A small self-supervised image encoder, trained from scratch: patch size [2, 2].
Rows from block 9, named by matrix and row number. Rows with one number belong to one neuron. Each number is 128 + 24 x the weight over its row's rms, rounded and kept within 0 to 255. All counts start at 0. Numbers have three digits each. After the name is the row's rms in percent of the matrix's.
# fc1: MLP up (model.blocks.9.mlp.fc1.weight, 640x160), inputs 80-159
# fc2: MLP down (model.blocks.9.mlp.fc2.weight, 160x640, transposed), outputs 80-159
fc1.347 041:079128128128128128128128128128128039128128128128128128128128128172128128128165159074128147128128128128128128145128128128128128128194130128128128077128128128188128128128128128128098197128128000128118128099128128128128128128128128128128188128
fc2.347 051:128143128128128128128128128128128128128128128128128117127128176128162128128128128128128128128128128128184099137095128128096128110128128128128128176128128128157128128079128133128128151128161071128092128089128128128128142183128092128128128128
fc1.348 068:128128128128128128128128128128128175128128128131128132128128128111139128128128128128166128128128128178128128209128128128128128189128071128128128128179128128128128128169128128121128044128128128128108128120128128128128152128128128128128128128
fc2.348 069:128128128128076128100128112128128128128128128128128128128128128128128122128128128128128128128128128087128128200069128128128128128128128087157128099128173128101128128107128128100171128144128147128128155128128128128128145128128065128128128128
fc1.349 114:128128128073148128128128128128120128128096128128128128128128128155128107112128091128128094128144128128128128128128092128122128128128128208164128220128128128128183128128128128128163128128116128128128128117128128128128128128036128164128128128
fc2.349 107:128128128128050144128128128153128128128128127103128128128128101128128128136128128128196016128128128128128128128165166128128128128167080128128181128128178128128128128107128143165075181128083128165128128097063128090128076128128128128128128128
fc1.350 113:128119128128128128130128128128128128128128084140128128128128128222128137128128128117128128148076232128100128128128128128089144128128163128128128128128176118128134123108126128128128107231128128128128128140128128128128128128128128161128128128
fc2.350 124:105128128169121138128128128128128128128169128128128115128128189118070128128128128227128128063153128128128128146128128061128200103081155128128128128128128128128058061128128128128128083128128128128128128128128128149071128128126128128089128128
fc1.351 095:151128128128066120128098128128180128128128087210128128128128128128128012128128128128128186128128119212128128136144128128167128128128125128128157128128128128107128132128128128066128128128137128128128128139119091128128128229175128128128146128
fc2.351 092:128184128128157108128128128130123128128128137092015207057128128157136186128123137119128101128128128128173128185057156128175128128128185155078137169128128141056136128128128128128128128128128128128127117128134144128128128128128128128128128128
fc1.352 158:128128110124128128082128128116103125128128128128034128128128128076128128128128128128157128128128145165128153128099128128128128128133128128128104107190128128175128128091128128128086128128128058128128128128128128128128128128128128128147129128
fc2.352 143:128128128128069128128128128120128128128128128128118128128128088128108178128127128128128128128128128207138133090128087128128128128128128128128150128154140128094128197128128255128117110158103128128128169128128128128128128128203128128128128110
fc1.353 083:155128092122128153128124128128128119128176128128128128100128128128128128128128024059128128128140123186128128128128128128128147128128128128128128128128128128128185128128128128128128128128172128133128205128128128128128128128128128110047184128
fc2.353 096:128128128128202128139128128128128128128128171101128128151128176128093100128094128128099107128134128128128128128128128128125128128128128128128128128128128128128128035128128132128128128128128187128079186164037134128113128157128128128128043079
fc1.354 067:128152123128128128077128128229128128128123081128128128055135128128128128128117128128128207128128128128128128128128045128118128118128128128128128128128128128128191128128128128128128128135128096128128128128128128128128126128128068128091128128
fc2.354 072:128128128128128128128181128128128128128128128128097128091049128068128128128128128128128128128139128128055094128106128128128128128128128128100128128039128128128128128077179128128142128128128128128079128128088220088128165109128112128128128128
fc1.355 083:128079149128124097128128128125128128098128128110128128128128128128128128128128128128216151065093128128139117128104128128128128144072128136093128244128128128066128128039128128128128097128128128128128166128128128128128191128128121089128128178
fc2.355 092:128128151128065128128143148128128089128057128168128128128086128128098128096128128060128054147146128128128096128128128128128128128128225128128128128128128128128128034128128101128128128128132069128128128064128128128128128128128128153104128128
fc1.356 034:128128128128128128128128128128128128128128128128117128128128128114128128128128128128128099128128055128128128128128162128128128169128128128128128057128128128128128128128163128121128080128128129128128128121128128128159095128128180128184144128
fc2.356 037:128204167128128128128128128128128115226193128128122182128128128128145128128128066038128128128128115128128128128128076188128148128128128128076128128148128173128128140128164128128077128144128128128128128146070128128128128128148128128128128154
fc1.357 119:168128128128128128145128128128128155128128128141108128128128128128196128091128128128128128128107217128137128128179128128142069052166126128177128128103123128128022128128128128137128128128115105128128128091065128128128128114128128128161128128
fc2.357 128:128128125128143132128102117128128128143140128128128040128171128128128147128128103128128128130128128128149128148128157242128132128029117121128128098112128128128202128128128117128128128156128128128128117176128128166128128128128128128128120128
fc1.358 067:018137128128128062128128128128181128111128152172095108128128128138128128128087144058128128059128128128128128128128128128128128128196128128128128128128128128128128128128128124111103166128128128128128128128128128128128128248128111128128128128
fc2.358 070:128128192128082128128128128128128128128175128128128128128128128128128128128149128145128128128128128128128128128128064102128128128128087128128133128128128128128128128060121128128128128128128065128128128128128128057128039128128179128128128128
fc1.359 139:209128128128128097057128081143125123128128128128128128128128128103151128085128128137039128126128138128128128147128128128153151063111128128157128128131142128128128128128143128128170128128106156151173128128128128191128090084128128154110128128
fc2.359 160:141168128124128128128128128128128128097128166128128126098146128124128238128172128076128128039181128128128128069154128164128089196186128128137128105155128128094128168128128098128128122128128174128128128128139128128128180128128128128128128128
fc1.360 120:131156128156128189128128128128105192138128128128128128128128111170128128128148128128085092128128128128141128123128109128128045128128130052128119073089128128119128128128130128128128146124128128128128128128128129111128077128128128225071128128
fc2.360 128:128128128128128128128128148128128128128128128167128128058113128159128128128128128084128128130128128128128163128128128128128128113128153123128128128128128119075077128090128088128128128191128128128074128063163128128119128128128128128128128128
fc1.361 045:128128115128136128128128128128128128128128128128124128026128128159128128128128171128128128164200128128128128128128128128085128128115128128128128128077128128108128128140096088115128012128128128128128128128128124128128128146128102128128128113
fc2.361 047:128082128188128128128128128160128128092162081128164128128128128128128093128128128078128128128128128255128128126128075128128128129128128128128096128128128128128128128128208054128044128128128128128128128128165058128128128128128128128128128128
fc1.362 070:128128128124128195128128128128068153176147128077128128145128128128128128128128161144128128128128128144128128128128128128128128179128128128128142128128128128128189112128208128128128128128128128128128101225128128131128128128128128150128128081
fc2.362 078:169132128128128128128128128150128128128128128099128128128128128128109128128128240128128128102128128128128128128104159128059128128124128128128128132128128128091128128128128128128128128128128128089161128128203128080128128128128115128128128172
fc1.363 051:080128128128128128128128128128124128152128128128139128069128128168128128130128128128088128128128035151128128128128128128128128091128128128128128128136095128080128128128128128128222128128128213128128102128128128128128158065128128128128128208
fc2.363 060:128128128128046128128128128128128128128128128128128110128128128059128128128076128128128128145187092171128128128128128128128128128111128128128128128128128098128128128094128128128128164128128190070103128128128128128128128128128102128128128128
fc1.365 128:128128128128128128128128128128128128128128128128119128115152128150128183128128229128128128128128128128128128128137128128051128128183128128128128128083203128128128128128128128128128128128128091128128128128128181128136060128128128132128128128
fc2.365 130:151117128128099137112120128128128129128131128136128128123128128128128128128128128128076123128128128128055178128128128128128128128128129128128128128044163128128128128128128100128128128181128128128099128128080128128128128128128128086166128128
fc1.367 053:111128128128186128107128128128128135128128091128128128101150125111128047128128128128128128128128097128128128128132128128108128128128128128128128128128128043128168128128118128128128128128128128128128047128101128110128128128128128128128128108
fc2.367 056:128128128090147128108128128061052226147160128128128128128128147128128128128128128096128132128128128128128128076128128128128128128186088128128128128128128128185128128128128128128128128128128128128128128128128081073128181128128149128128128128
fc1.368 048:128128128128128128128128128128128128045128151128128128097128128159128128121128128128186149113128193132128128184128128128027058128128128128128128128128128128128124128128128128128128128128128190128128128128128084128137128173128080128128128128
fc2.368 046:128128179128128128128207128128128111128128040128128128128128239128128128128128128139128128152128187128160128128195128128128128128144155128101108123128138128128128128128128128128095128128123131128055128128128128130128128128128128128113128006
fc1.369 113:128128128069128128148128128136128128128128128128154128128128095152128084110128181128128128128129128128128128128128128128128128128094128128128140161128128190078128160128128128098128128128128126128128128128128039174128128128128128003128128128
fc2.369 123:128138160128128131128128113128128163128128128205086057128128147128128128021128090068128128128128128128128168128128128128128125169128128205128128128128128084125089128128128128128107188100128113128151083089128152128128128128128182128128133128
fc1.370 055:128128128128098128128128128128128128128128128128128128153128151128128128128128128116128128128128128145153128128128128128115128128076128053128128171128071128128107128128160128128128146128128128098128147128058128136128128086128121128128128128
fc2.370 053:207128128128128151147128128128128128128128128128128128128128128128128128139128128092128128128128128128189194129128128128128040128128125128128128128128128128014120128114128128128128184128128128088128128128137128128073128128128128128167056178
fc1.371 068:128058128128128100112174128128128128128128128128186128151128128097128128128128165128128128128128128128165128080100128060071128128056091128177128128097128128128114128128128128128128128128077128128128119128128128097180128128128114128128165128
fc2.371 059:128128132128128128128128128128128128000127128128150128128128128139128188128115128128128128128141128128128128128128128128128128128128128128128128074065128128128180128128128128128128128044128128128128128079145128128128128128128128128128128162
fc1.372 071:162158128128128128128134128128091128071128128128128151160153128128128119128149128128128128128164155168128128128094142128203148128128111107082128096128140128121128128128077128172128128096128170134128128128141128128128128128128128039133128128
fc2.372 076:128123128128128102093128128128128149128162168128129138156128128218128128128128052169161094128128128128128207128128128128133128097099115076128128128137128128121128128128128128128146128128171170092107111128128128161136128128128128128128172128
fc1.373 052:128128128128128128091128128128128153128128128205052128128128128128128128109128128128128128206128128176128128128128128088128128139138128128128128128128153128128128128128128128021128163069128128128053128147128154128128101184128128073128128128
fc2.373 051:128128128128128072130128128128128128128128128128128128128128128058128128128128133128128128128097066128128128128168094081240128128128165128128128128128128128128128128128128128128128128128128128128128128083128128128128128128128128128114128128
fc1.374 058:128165128128128053128089128072128128128128128128060192128128128128146128079128128128128128128128137128128128128128128128128128128128186128128128128128128128128057128128128152112128128128128128128128128092128128128128128128128128128086128118
fc2.374 068:128128128122128128128137128166128128128128128239128128128209128128102198128100128179128128128128068147128128128145128128058128087128199128128128128128099147128128128128128133118128128104135128128128128128128128128130128212125128060128128128
fc1.376 117:128064128128128177128128128039128128193133128128128128128128128128110128128128089128128199128128128128128055063064128114177045128125128178128128128142128161128128128128128128116128073128128128143179128128128128128128118129128128128128187162
fc2.376 122:070128128128134117128128111091104128055128128128128128254128128128110100128128177128128128165122198114128157128128161128179210128128120128128128082123128128090079128082135128128142128095185128078128076128128088128083128128128128128128128128
fc1.377 038:129128128128128128128128138128083093237128146118212128105128128128128121128128128128054066128124128128142128128128073128128128128128092120128128097128128128128128208128128062128128128128128114128128128103128128169128128128113128128128128128
fc2.377 041:128128128103106156128128134177128128072128128128128128128128128114251128128128128128128128128128128128128128128128173128165128128123128128128128201128128128128128128128128128128080128128128181128128128128128128128178128128128128128128128128
fc1.378 118:072128101128153034128104128128128128128128128128159128128128128128128158128128128083147128187128128128128122108128094128128128128128128128128128128128128128128110168128142148144105185128091128128128128070128128128128128128128128128128132128
fc2.378 126:128128128104128128100128128128131128128128106128128128128128118132128128128147128128068128128128128128086128128128100128128119101161128128128053162128168086128128128128165128128100128128128179128128103128128128128102128095128179128128128114
fc1.380 097:128128128093125085033135122128128128128128128102245128128128128015168128128128128111128119086128128089128112128146179128128132128160128128128128128128128128128128128128128128128128128128128128140128109180128128128117128187128143128128140128
fc2.380 085:128128122079128128128145128167184128128128128140255128128128049193207128127128141128128128128128128180128110128104128128128128128106161128128114128128128128128128092128128096128169132128128128128134128101154128128128094093107128128128120128
fc1.381 140:128147128128128223128128128189102128128128128140125128128128056099128128128128128120128128128140172142128181128128181128128174128092128128128128128128128128128128111128128128128167081128128128128128145128146128124128088099128128128128149128
fc2.381 138:094128126114084118045211128059128128145081128104128134128128128128159128128128125128076066128128145198128128142128053128128128128128148128164128164128128134128128128098179050128128110128080128128128128128128136128128147128103128128142128128
fc1.383 105:128128128128086128128090128087128128128128128152151128128150128128157087212124128128151128113103128128128185128176128128128128174128080081128128128128128128128128128128128128128175036168128116090128172128128128128128128128125177128128128128
fc2.383 083:149128128128163080128106128140128128181128190128128206128128070128128124128120128128128138128128128128128128128128128183128128128129092128128128150128107128128128110128120053120112117056128128199128128176128128128128128091128128128161128128
fc1.384 133:072128081180144128128128098128128128128128128126128128181128128096128097128128120128121107128105064189128128128153128128128128128128090153128128128128128128128112125093128128128101158128047128128140128048127128128128128128128128128128128138
fc2.384 137:081107128193135128128128112139128146128128128135128128128128092128128128128128130061100053100128128125128128128128128104128056128097128128124162128128128082152128128128094128128128128128049048128128128128070103128128128128128128154128128128
fc1.385 113:128128085128128128128128155128128128203128128128128128120128128128128128128128128119178128127128125128128128128128128128128128128108139128128165128128157128128128093128128083128211111153128128128128128128101128169069174128128128126111128128
fc2.385 123:128128128128128124182128138128128128128128128128128128128128128128128128143128128069128128128128165096150123128128128021206128176128128100128082206128161154128116128128128015128161153128080128128128083128128128128128128128113128128128128128
fc1.386 124:128130083128121128128128128128103128019128128128147175128175128128128088181132128128128148128208128128128128071128128128114149155169128178128083128169098103128128148128128148050171128128123128128128128052128128128128128128135128068128186128
fc2.386 119:142168101142128056128128128128050122169128128092073190114214140128128118128128128128128128128124128128155144128150128128128128128128128093128128128115173128128081128128128128128128156096128166128128128128127128128194085129128128128128107147
fc1.387 022:169173172128128143172128087128128053128128128216128136131128128110128128106138128216128203128128128128128128112128128065128128128128130128128128128198128128128128128166174092128128128128128128128207128128128128128128128128128035170128128128
fc2.387 026:128097128128149128128128128067128128128128087128128128128128128027128128128128128128167128128086128128128151128128128072128128128128128128128128120128128128128128128098128128128128112128128128030043128128084128128128163128128128128177128176
fc1.388 092:128128153128180128108128128128128190128128128128128128128128075128200074128128128128119128101128128128128128092128128103128128097128128128128128071145128128169128128128128128018128117121128128128128075128128128144128128128128128128128128085
fc2.388 098:076128184128155128128128128134139128128128128128128128128128128128128172148087128090128231128152128128093173144121128128134128121102128128128128128199129128128128128212113164049128128144181128125128125128128128128089128128128128113128084128
fc1.389 142:196128128128125128128140128084128128128128128128128128115153128151128128128128128128128134128161172219128069128098133119128198128128092128070128130128124119128128128128128197078011128145128128128069128128128128145128128063172128148088128128
fc2.389 119:106128128128222128092128128122128128128128128128128128128084118141096151128128146128133177128128103181128128128128128128113128128128128122128128128128072106128128128108128182128128128065128128128128095139173110128156177128120128128128128128
fc1.390 023:128128128128128128128128128128128155128128128128128183128128128128128124128128140128128128128128128172128094128128128128128128082081128202128128128128128128122128128128108128128128128061086106126128192128128128128128128128128081076128128128
fc2.390 021:128128128128128128097128128105134128128070183128128128128128128128128128131128128142128128128128128108128128190128128128128118128128040128128128128128100128128128128128128128128128128128128128128128128128128128128128128205213128128079128128
fc1.391 113:123128100128128153128128128128128128128128128128138128128128128141128128094128128085128128128128128128128128127128128128128118128128128128128128128128128126099128128095128128128128128128134128128128096128128083128128128128137128107079128128
fc2.391 103:128128128128128128128108128128098128128128128128128105128128128172128128153128128151128128128128128109128078128128128128128156133127205147128128128128128128120128124128128128046067128128128128128118128094128128139255128128128128123128128128
fc1.392 113:128128204205128128128128128128128128132152128124128128128150190128090128128128128128128128114128121128052128127128128128128135073129101128179134128131072128174128128128128128128128128081091128128154139128116128072066128128109128128128128128
fc2.392 129:176086128128128122128128128128128128128128155128173128128107128100120128151150128128128128128128113128063128128046159128128128128128128108128128128128128174165128128114128128128135128128128074155128100128128111128143128128152128128145088128
fc1.393 100:132128128128117128128128254114128128128128128128128128128107128128128128128128224128128128128086128128128128101131128145128128128128096128128128128128175128128112167128128128128128128118128128128128128128134096128128128128128128128128128182
fc2.393 082:128128128128128128167128128117128128128128128128231128128123128128128128128166128118128128054128128128128128128169128128128128128035128128121128128044128128128128187128128128128128098128128128128083083128128148128059120180128128128128128128
fc1.395 133:128128100128137128153129107123110128128160128137097120211106128128121128128128177128113128128128128173128128128128128128128128106128183128128128096128160128128128128056080128058128129174087145128114128153134128128071133128128128128078128128
fc2.395 142:128136128157128089128128117128128178128128064128128128080128129128128088137128128114128128104103128128138128128128181112114190128128150128144128112150128128100209128193096128025087128160128128128103128113128128121128128138211128119169108105
fc1.396 122:128128105101128157117128128128128128128128100091154151174175108128112128123128128128128176128184128167162198067128128128128128128128165134115145132172149128128128128043164128166199131202128128097128128095128128155128155236128128128128128128
fc2.396 136:065128128128128128128128058124052128128128128153128128128128128128128128128128128128128128162128128168165128128128132128121128128128212128109128128128117128128128116128014094128059128075128116128128128128132088128128128144124128128185145128
fc1.397 076:128159128228128128128109128050128128128128128128128128128128115165128128115128128128128043128128213128128128128128128128142128189128128128128125128128128128128128128128128128128128128128128128128128128128128088128128128128128128128128128148
fc2.397 086:128128138248128128128128173128128211128107128068109154106096128128128128128105155241076154128128128128128128149171128128128128126128128128128128128128175128114128128128128128140095128128103128128195128128128128128128128200128128128062128128
fc1.398 169:128128065128149128128128128160128228128160128138128165084183045064086128153128128119128144128128128128116128128128128128116125128128172131128128142128128128128128128054128139155111146128128128060128099128149128164128105094128102128119142122
fc2.398 159:150128190181128187056128128114128128128073128128128101160133128104128088128128128112128128180128128128118122128128068128128128128128128128110128112181128128111082128107128128128100178110128101128168128075128163135128047128084128128153131128
fc1.399 105:128117128128128128128128132084128085105128128185192128128161128076128128128128128116109121055128128168128128128128128128128096091128128128128128128128128074168128169128128128128128128112037128161195128211128128128166128128094117128153128128
fc2.399 092:128117128128128128128128128128131128128110128128169128128054128174128095128128128128128128128128100079128149128128128128123128128057128171128128113128128170128128128128072128128128128190128175128128128150128128128128128128128132128128208189
fc1.400 125:169140080128128128128128118102128128124128128118128216102128128128128128128128128128128084128128115128128128128196128128128128154128128128128184189128157128128128157128128128128128091128128097128128128099128133128128128128128128188128128182
fc2.400 154:128128128166127128128128128128171144180128128128128093159159128128128042128104128221128128137128139195128128063176073128100128128128128128172051128128128132163128128128100100128128128128128121128128128092128128165144119128125128128128113128
fc1.401 054:137128128128128128087128128128128128128128128128128128128128128128128128143128110128128128128128110128128128128128176124128158128128128128069122124128128128128128128094128128128026128128128128137128081161128193128128084128128128158119128128
fc2.401 058:128128128128128128128154138128178128128128128125128008128128160128128128128128128128128128052128128128128128152128128128180128128128128128128128128128128151128128060147162128128128128129156128128128117128128128159128146128128162195128128141
fc1.402 067:128162128160128128128128064128128044128134118128161128128128138128128172156128128128128130128128128128238178128128165091128128128128191128128128122128105158101120128128128128128128128128123128128128128128128184095128128128128128124128128128
fc2.402 068:128111127212128128128128128121128068128135128128128154101128128128128128128128128128232128214128128131128128114128148128128219128128128128128099128109128205128163128161128128128128128128128115099133155164128128191218139128128128128128147128
fc1.403 129:128139096168081128128128128117097128040128128118128108128128128128128140128043128128087155077128128128144128128128132128128128128128128128159122128168128128108128128157128102128128128128091196128128128128166164128154128209128128128128130128
fc2.403 134:128128092128128128128128128128128148096231128067128128128128128128086128128065128128128128128091087128128128128128128095128135128128165128134128128128128053125094128128128128128128100128128128153063128131128093128071128128128128128128058095
fc1.404 064:128131128128100128154128174128128128128202190029128128128128128116163128128128145128128141128166128176128090128128167128128128128124128128170128128128128128128128128128098128154128128128128116184128128169128099163128128128085128128128128128
fc2.404 057:128128128128128128128128128128128163128128052128128128105183154128128128128128070128128128208118128128128128128119123128128184128128128128128128128128128188128128128128147128128070193109128128128128128128128033128128128128128128128045128128
fc1.405 098:128119128128128128128128128108128121128128128128229128128128128103062128116128128118128173140128128128128128128023128128128192132092103128128128128128128128200128128104121128128112128128128128098128117128151107171128128128076128128128128128
fc2.405 117:089114128095150128107133155128128155128128165157128128128128128121128119137128114072128140091128128128128128128143182128128016128128095128123128128181198110128128051128165128128128128128128128177128128186128128087128128128128128128128128128
fc1.406 044:126128187128050128128128166128128128128046128135128128120128128128128128054128190128128110128171128128093128197221128128128128128128128128128103128128128121128128128128134128128066116123128128128128149128128128128128128128114128128128128128
fc2.406 055:128128128154128128128127185128140128094146128113128128128128217128128128128128128138128182128128128128128128128042128117108128128128128128128173128120128128128128128128128154128128128136128128110128031128128128128128048128128146128128065128
fc1.407 031:128128128128128128128128128128128128128128128128128128128128082128128105128128151128145128234130128128128128128128128128128128128128068144128172128128128072128070128128128087128128082128128201124128128120128109147128128128128128128128128128
fc2.407 037:128128128139128133128128128069128128128128124170128053182070128128128128128128128128108128053128200138067103128128128177128128128128128128128091128174128128128128194128128128128128128128128128124128128139128198128128128128128128128116175128
fc1.408 163:128128128128121128128128128128128050128118128128135128128128130128128128128128138095128128128128089159128128128128078150119113156128128181128128241128254174128128128128128156128128128128128128128128121074128128128148128128128024131128121128
fc2.408 175:128158169128194096128128128128128137128128121128128128092128128128080128167128159128128128094128096128128128128128128019128065116128095132128128150128087128186128108128128128140128128156128128128069128128128145128117128128128130128128128133
fc1.409 136:124139128128152128128128128128128128128068128128128128132121128128128128127128128128128110128128129128128135099128128128128128128165128128128116128128128128128126128128128119128065098128128128128099128176058101128118085083194128120128128128
fc2.409 136:128128156128128128107128069192128088128128128128128107128091128150152128130128126172138128128128118101128128119118128214128128128128128049128128169128127154128142128167102128057109128128128092143199147128201118128173186125128076128128235144
fc1.410 070:181128128189128128128143128128128080128128128143174061128128180128144128129128128128145106128128128128128128118164128100128128128128128146128120128108172179128128128102128128114128128128149128102154201128128182128184136128128119128113104128
fc2.410 077:128072128128240128128128128128128029128128128087125091128128128170136128128128118128128210128128128128128128128128146128128128149128128128128128128122153122128124128128128128128149128128128155192094128112128128128128073122119128169128091128
fc1.411 104:128128156128128128116141180128128186096085128128151128128128128198193128128128117128120128128082118228128159153197128182114128143128089123128166128128128128128128128128128128128128128128128128128049093128128128128128069128128112128123061085
fc2.411 116:120049100128076126128128123128128153128128128128128070152128128128128116128184137125128128128128076128171128128128164134179128152133160090117128128128095128086128073128117179128128117128128128118128128095128129128128093108128128128085128128
fc1.412 031:218128128128128128128128128128128163139128128128128128128128128128134128128128128084128128080128128193128128128128128128128128128084128128128128020128128128128146128145128128190128053128128128128128128128147202128175128128162128163180128128
fc2.412 034:173128128128174128128128128128128128128128128128048102128128166128133128128128128128128128164128128128128128150128128128128128128128046022128128128128128128128128128128128128208128033128128128128128128198128128174156179128128128128128128128
fc1.413 041:128152128128128128181128128128066167128114128128128128128128217128128128128110128128128128128128094130132128135128128065128128128128088128128128128128128128128128128189128095128128128128128128128128128128128128136126128128128128128074128128
fc2.413 044:128128128128123128128165128128117128220128128128128128128128128128128128128128128128128128128128128128128099128128128128128128128128128122128128107128128128170128128128128128156111234128128128128128128128141128149128128128128128098128128128
fc1.415 068:128128148128128128136128174128128128128128128128144099128232179100135128128187192128128128128128128128128128128128121105128139128128159086128128095128128128128128128128129128020078128128128143189128128128125081117128165109128128181128128128
fc2.415 060:128046128128190128128128213128128128128128128128158128172128106128063128128154128128128128059128128079128128128128128128128128084034192128128128122128128184128128128128128128068128128155128131128128128128128128128128128128134128102219127161
fc1.416 181:116150128128105128128128128128128173128128128158128128128128128128187167128128160093128138095128105128114104144129068128128128132155111177190128155128128128128128156128128117159128169129157128157128112205136102128128099149128128041137128128
fc2.416 154:128128128128128128128128128128128128128128145117143128177128128128204128185128128181128097151128128128128128128128128128128137128128128128159148100112128151128128128194066138074184147128128128171186128128128128128128155128119128128112128071
fc1.418 037:068128128128128174128128128128128128128128128128128188098128121128131128128128128128016128128128128155128128128128059128128128146128212106128128090128143192130061128128128128128128178128128128128073128128034128128149056128193128092066069128
fc2.418 038:128105128128128128128128128173099051128128128132154128092128127082128128128070128128180128128128128128128170128128143128128128128128081128109128128128128128128092128105128128128128128128128128128128128128128128168128128128128124128128128128
fc1.419 101:128127160128128128128128212128128128140128216128131128035087128128125128128128128128182124108166128128129128128128128128101128128128128128128066128128159128128119128128109069102128128189128128128128062039127128128128128127128128128128128128
fc2.419 095:183128128128128128128128214152124151128128128128136074128128198128128085128128066128128128128128204128160098128194128110128128128124128128150128128109122128210128128128152075128128120128128128165128137128128128128128078140128159128128098066
fc1.420 048:128128038128128128128128128128128128086128128128128128128128128128128128132102128177065128128128128182162128128128128128128178173128128131169063034128128055128128128128128117128128128128128128128035105128067128128128128122075128128128172128
fc2.420 046:128134128128128128087128198131128128128128082128067128128128082128128128120128128067128128141133128182128111112128128150128128128128128084112118128128128121128167128128128128128128128104128204128128135128128128117128128128128128128137128172
fc1.421 132:102128091128128128128128128128128130090104128048128128128128128111128084128128115178128128128128128072174094128154144128128128073128084128128168128176038128128128147128128076118128090128128128128128128128131128134128128128128128128128128165
fc2.421 141:128128128128128165128128128027128128184128128140157128000165128120128128150184167128087128128128128128058142128128069128128136128128128128128128128128176111142116128128128128052128128119128086128128128128128128128155128107128104080128103128
fc1.422 113:128128128128128128128178050128128128128128128102029091128128128128128128128190141063116128128128097148153100128129128142128128101128128128100128128128128128128185117128128128128128128128128128148128128080180093171128128128128128127128159128
fc2.422 126:128128181128096128128128128152128174128128128131109128128128128077089135128128128199133128128146171093117134128128123128121153083128144128128192128128128162128103107154128128198128128129101128060128128128128128123128128128174128128128139128
fc1.423 045:169063166128128128128128128128128128128128128128128114128128128223128128089128128111128128128133175161128078128128172128128189128128128128128128128128128128171121128128128128075150098128128116128128128218128128205128132128141128128183101128
fc2.423 050:128128128128128128128128128128128128128128128128128128176087187150128128128128093148128128128128215128190128128154106128128128158202128088128112128128128128128128128128093128128128113128128121128158174078084124128128128128178208128128146128
fc1.424 155:128128115154128128128139128128120128128122128128128141103128128128161139113128180162103159078128141128128128084128128128108141166089175161128149104082112128128128128128128128128128128128184128142177154102128176125053128128128135128128178128
fc2.424 163:103122178128128128128128128128161147128201128128159183111128128095128128128128150105128128180046128126189130127128185163109128128128128128144110128137103081128128128128127128128128128128149090128128128128197099128128128202128107128128226128
fc1.425 068:128128128128128080131121128033128128128128128128116128040128128128128141147128128128116149186128128139128143128128128128128074128128045128128131128128128128128128128128177128128128128130128062128128144128128078128128127128128128128128020128
fc2.425 080:128134095128128128128164128128090128128128128128087120128128128114128108128128128128128128128128128128137128090128128151128128128128109128108111128131128128089128128128128128128074128128128128047111169112128128060196128128128128128128129128
fc1.426 023:128225128128128128128128128055126080128128128128128128128128128128128128044128128128128128128155128128128128128128128136128128128160128128128128128128058128175128128128154128124128128128128128128128168128102036128128128158128128128128128128
fc2.426 028:128128128128128128163128123128128128128128128128128153107128128128128152128128128128128090085128128128222128128128128128128128128128128128128128128128166083138078128128128098128128128128128128128128216128128128128128128128144128128104065128
fc1.427 058:128128128128128128128128128128128128128128040184059128128227128128178087128148156128137128128128128128114128128128128128097128128216128169128128128128128128128097128150147128209128128128128128128128128128128128128079128105128128128128128128
fc2.427 057:128128153128128128128128128128128128128128086104128128128125070183135128183128128160128064128128128128128128128128128128128128128105128128128128128128128128128128128128128128128128111128013103128128128128128106110193128128128128128128128128
fc1.428 051:128128121128128117052128128128128128113105102128128128213176128128160128128128128098128128128128128212128128128128128128187128128128128128105096128128128128128128174128128128128040128128075128128128106122128128128128128083128128128128128128
fc2.428 050:128128128128128128128128128128128128128144055128059128128128128112207201128128096128128128178128109128128128128128128128128128128128128128128075128128128128128128128164128128085083100128089128128128128128128128118085230128128097128128128128
fc1.429 093:128128128128128128128128128128128128128085128072132146172128105128128128128128162128128128128147212128065128128137128128160128128128128128128128128128128128106128128076128128128128128128128128128128128128128128128128128128128128128128128128
fc2.429 112:128207137128128130128128128128128128132128131128128128143128093128128128128128128128128135128128128128128128128128128162128128133128128128069128128128128128128128128097128128128128037128109128128147128128128128128128110049128128128128128128
fc1.430 108:128128144128128131191147124128097128138128128147128128128119128128125128122128070128128137128181091124141128128116128128128128128107128128128176128128128101128128128169159128128142139128128128128128128128119128191098110128128128128138128128
fc2.430 096:128128128128128128128070128128128128147128128141128128142128128128128128180128128128155128173104128128107128128128134128128129128128128148127128187177128128128128131128097115128088199128128128128128128128128128128230128128164097128128128158
fc1.431 125:115128185128128128133079091128124128102128128174183128128128157128128128097128129128128136128132210128121128128091128128103128128128128163128153112128087128128102128128128128128107128110128128128128128128128128128128128097171183128128128128
fc2.431 109:128128102128128128128128128128029128128101128128128128128128143128128200094128128212128128128139128128124118128128128128128179118128128144128128128128179128128128128128128128128111128128169128128128128128128128128128128128128162128079128128
fc1.433 036:128128128128128128128128128128128128128128128128185088053128128128128128128128128255128128128128128128128128128128102128128128128128128186128128066128128081128128128128128128128128128128174128128128128128165128128128128128128204128146128128
fc2.433 043:128128128128128128128128128128128128128128201128128128128128066070128128128128101053103128128128128128128042128128106252128128128128128128128128157128128128128128128128128128128097128128188128128126128128128128112128128128128128128128128128
fc1.434 036:064128128128128062113128128128128128128128164128128128128128128128128128128191108128128128128128128190128128128128126128128128128128128128128107093128151128128128128128246128128128128235128128084015128128128121128128135128128164128128182128
fc2.434 044:077128128128128128128128128128128128128128128128128128128128194128128164128128128128128090128128128128128128213128145128128127128128150128128031128128128128128099128128128061128128128078128128225128128128128128128128128128128128128128111069
fc1.435 112:151124128112128128140144128128184128128128128101128128128128128128160128128128128128128154128128059128128128128177084171128128144094128128128115050153197128144120128128128128078106128155161136128128128128128128128140128128084128128128128128
fc2.435 082:162128128128128128128128128128128128128128128086128119128140107081128107124128169128128109128128128128128128128082128128227128128128010147149128128128068128151128128128128168128128128128128128117128099128128128128128128117128128128128128128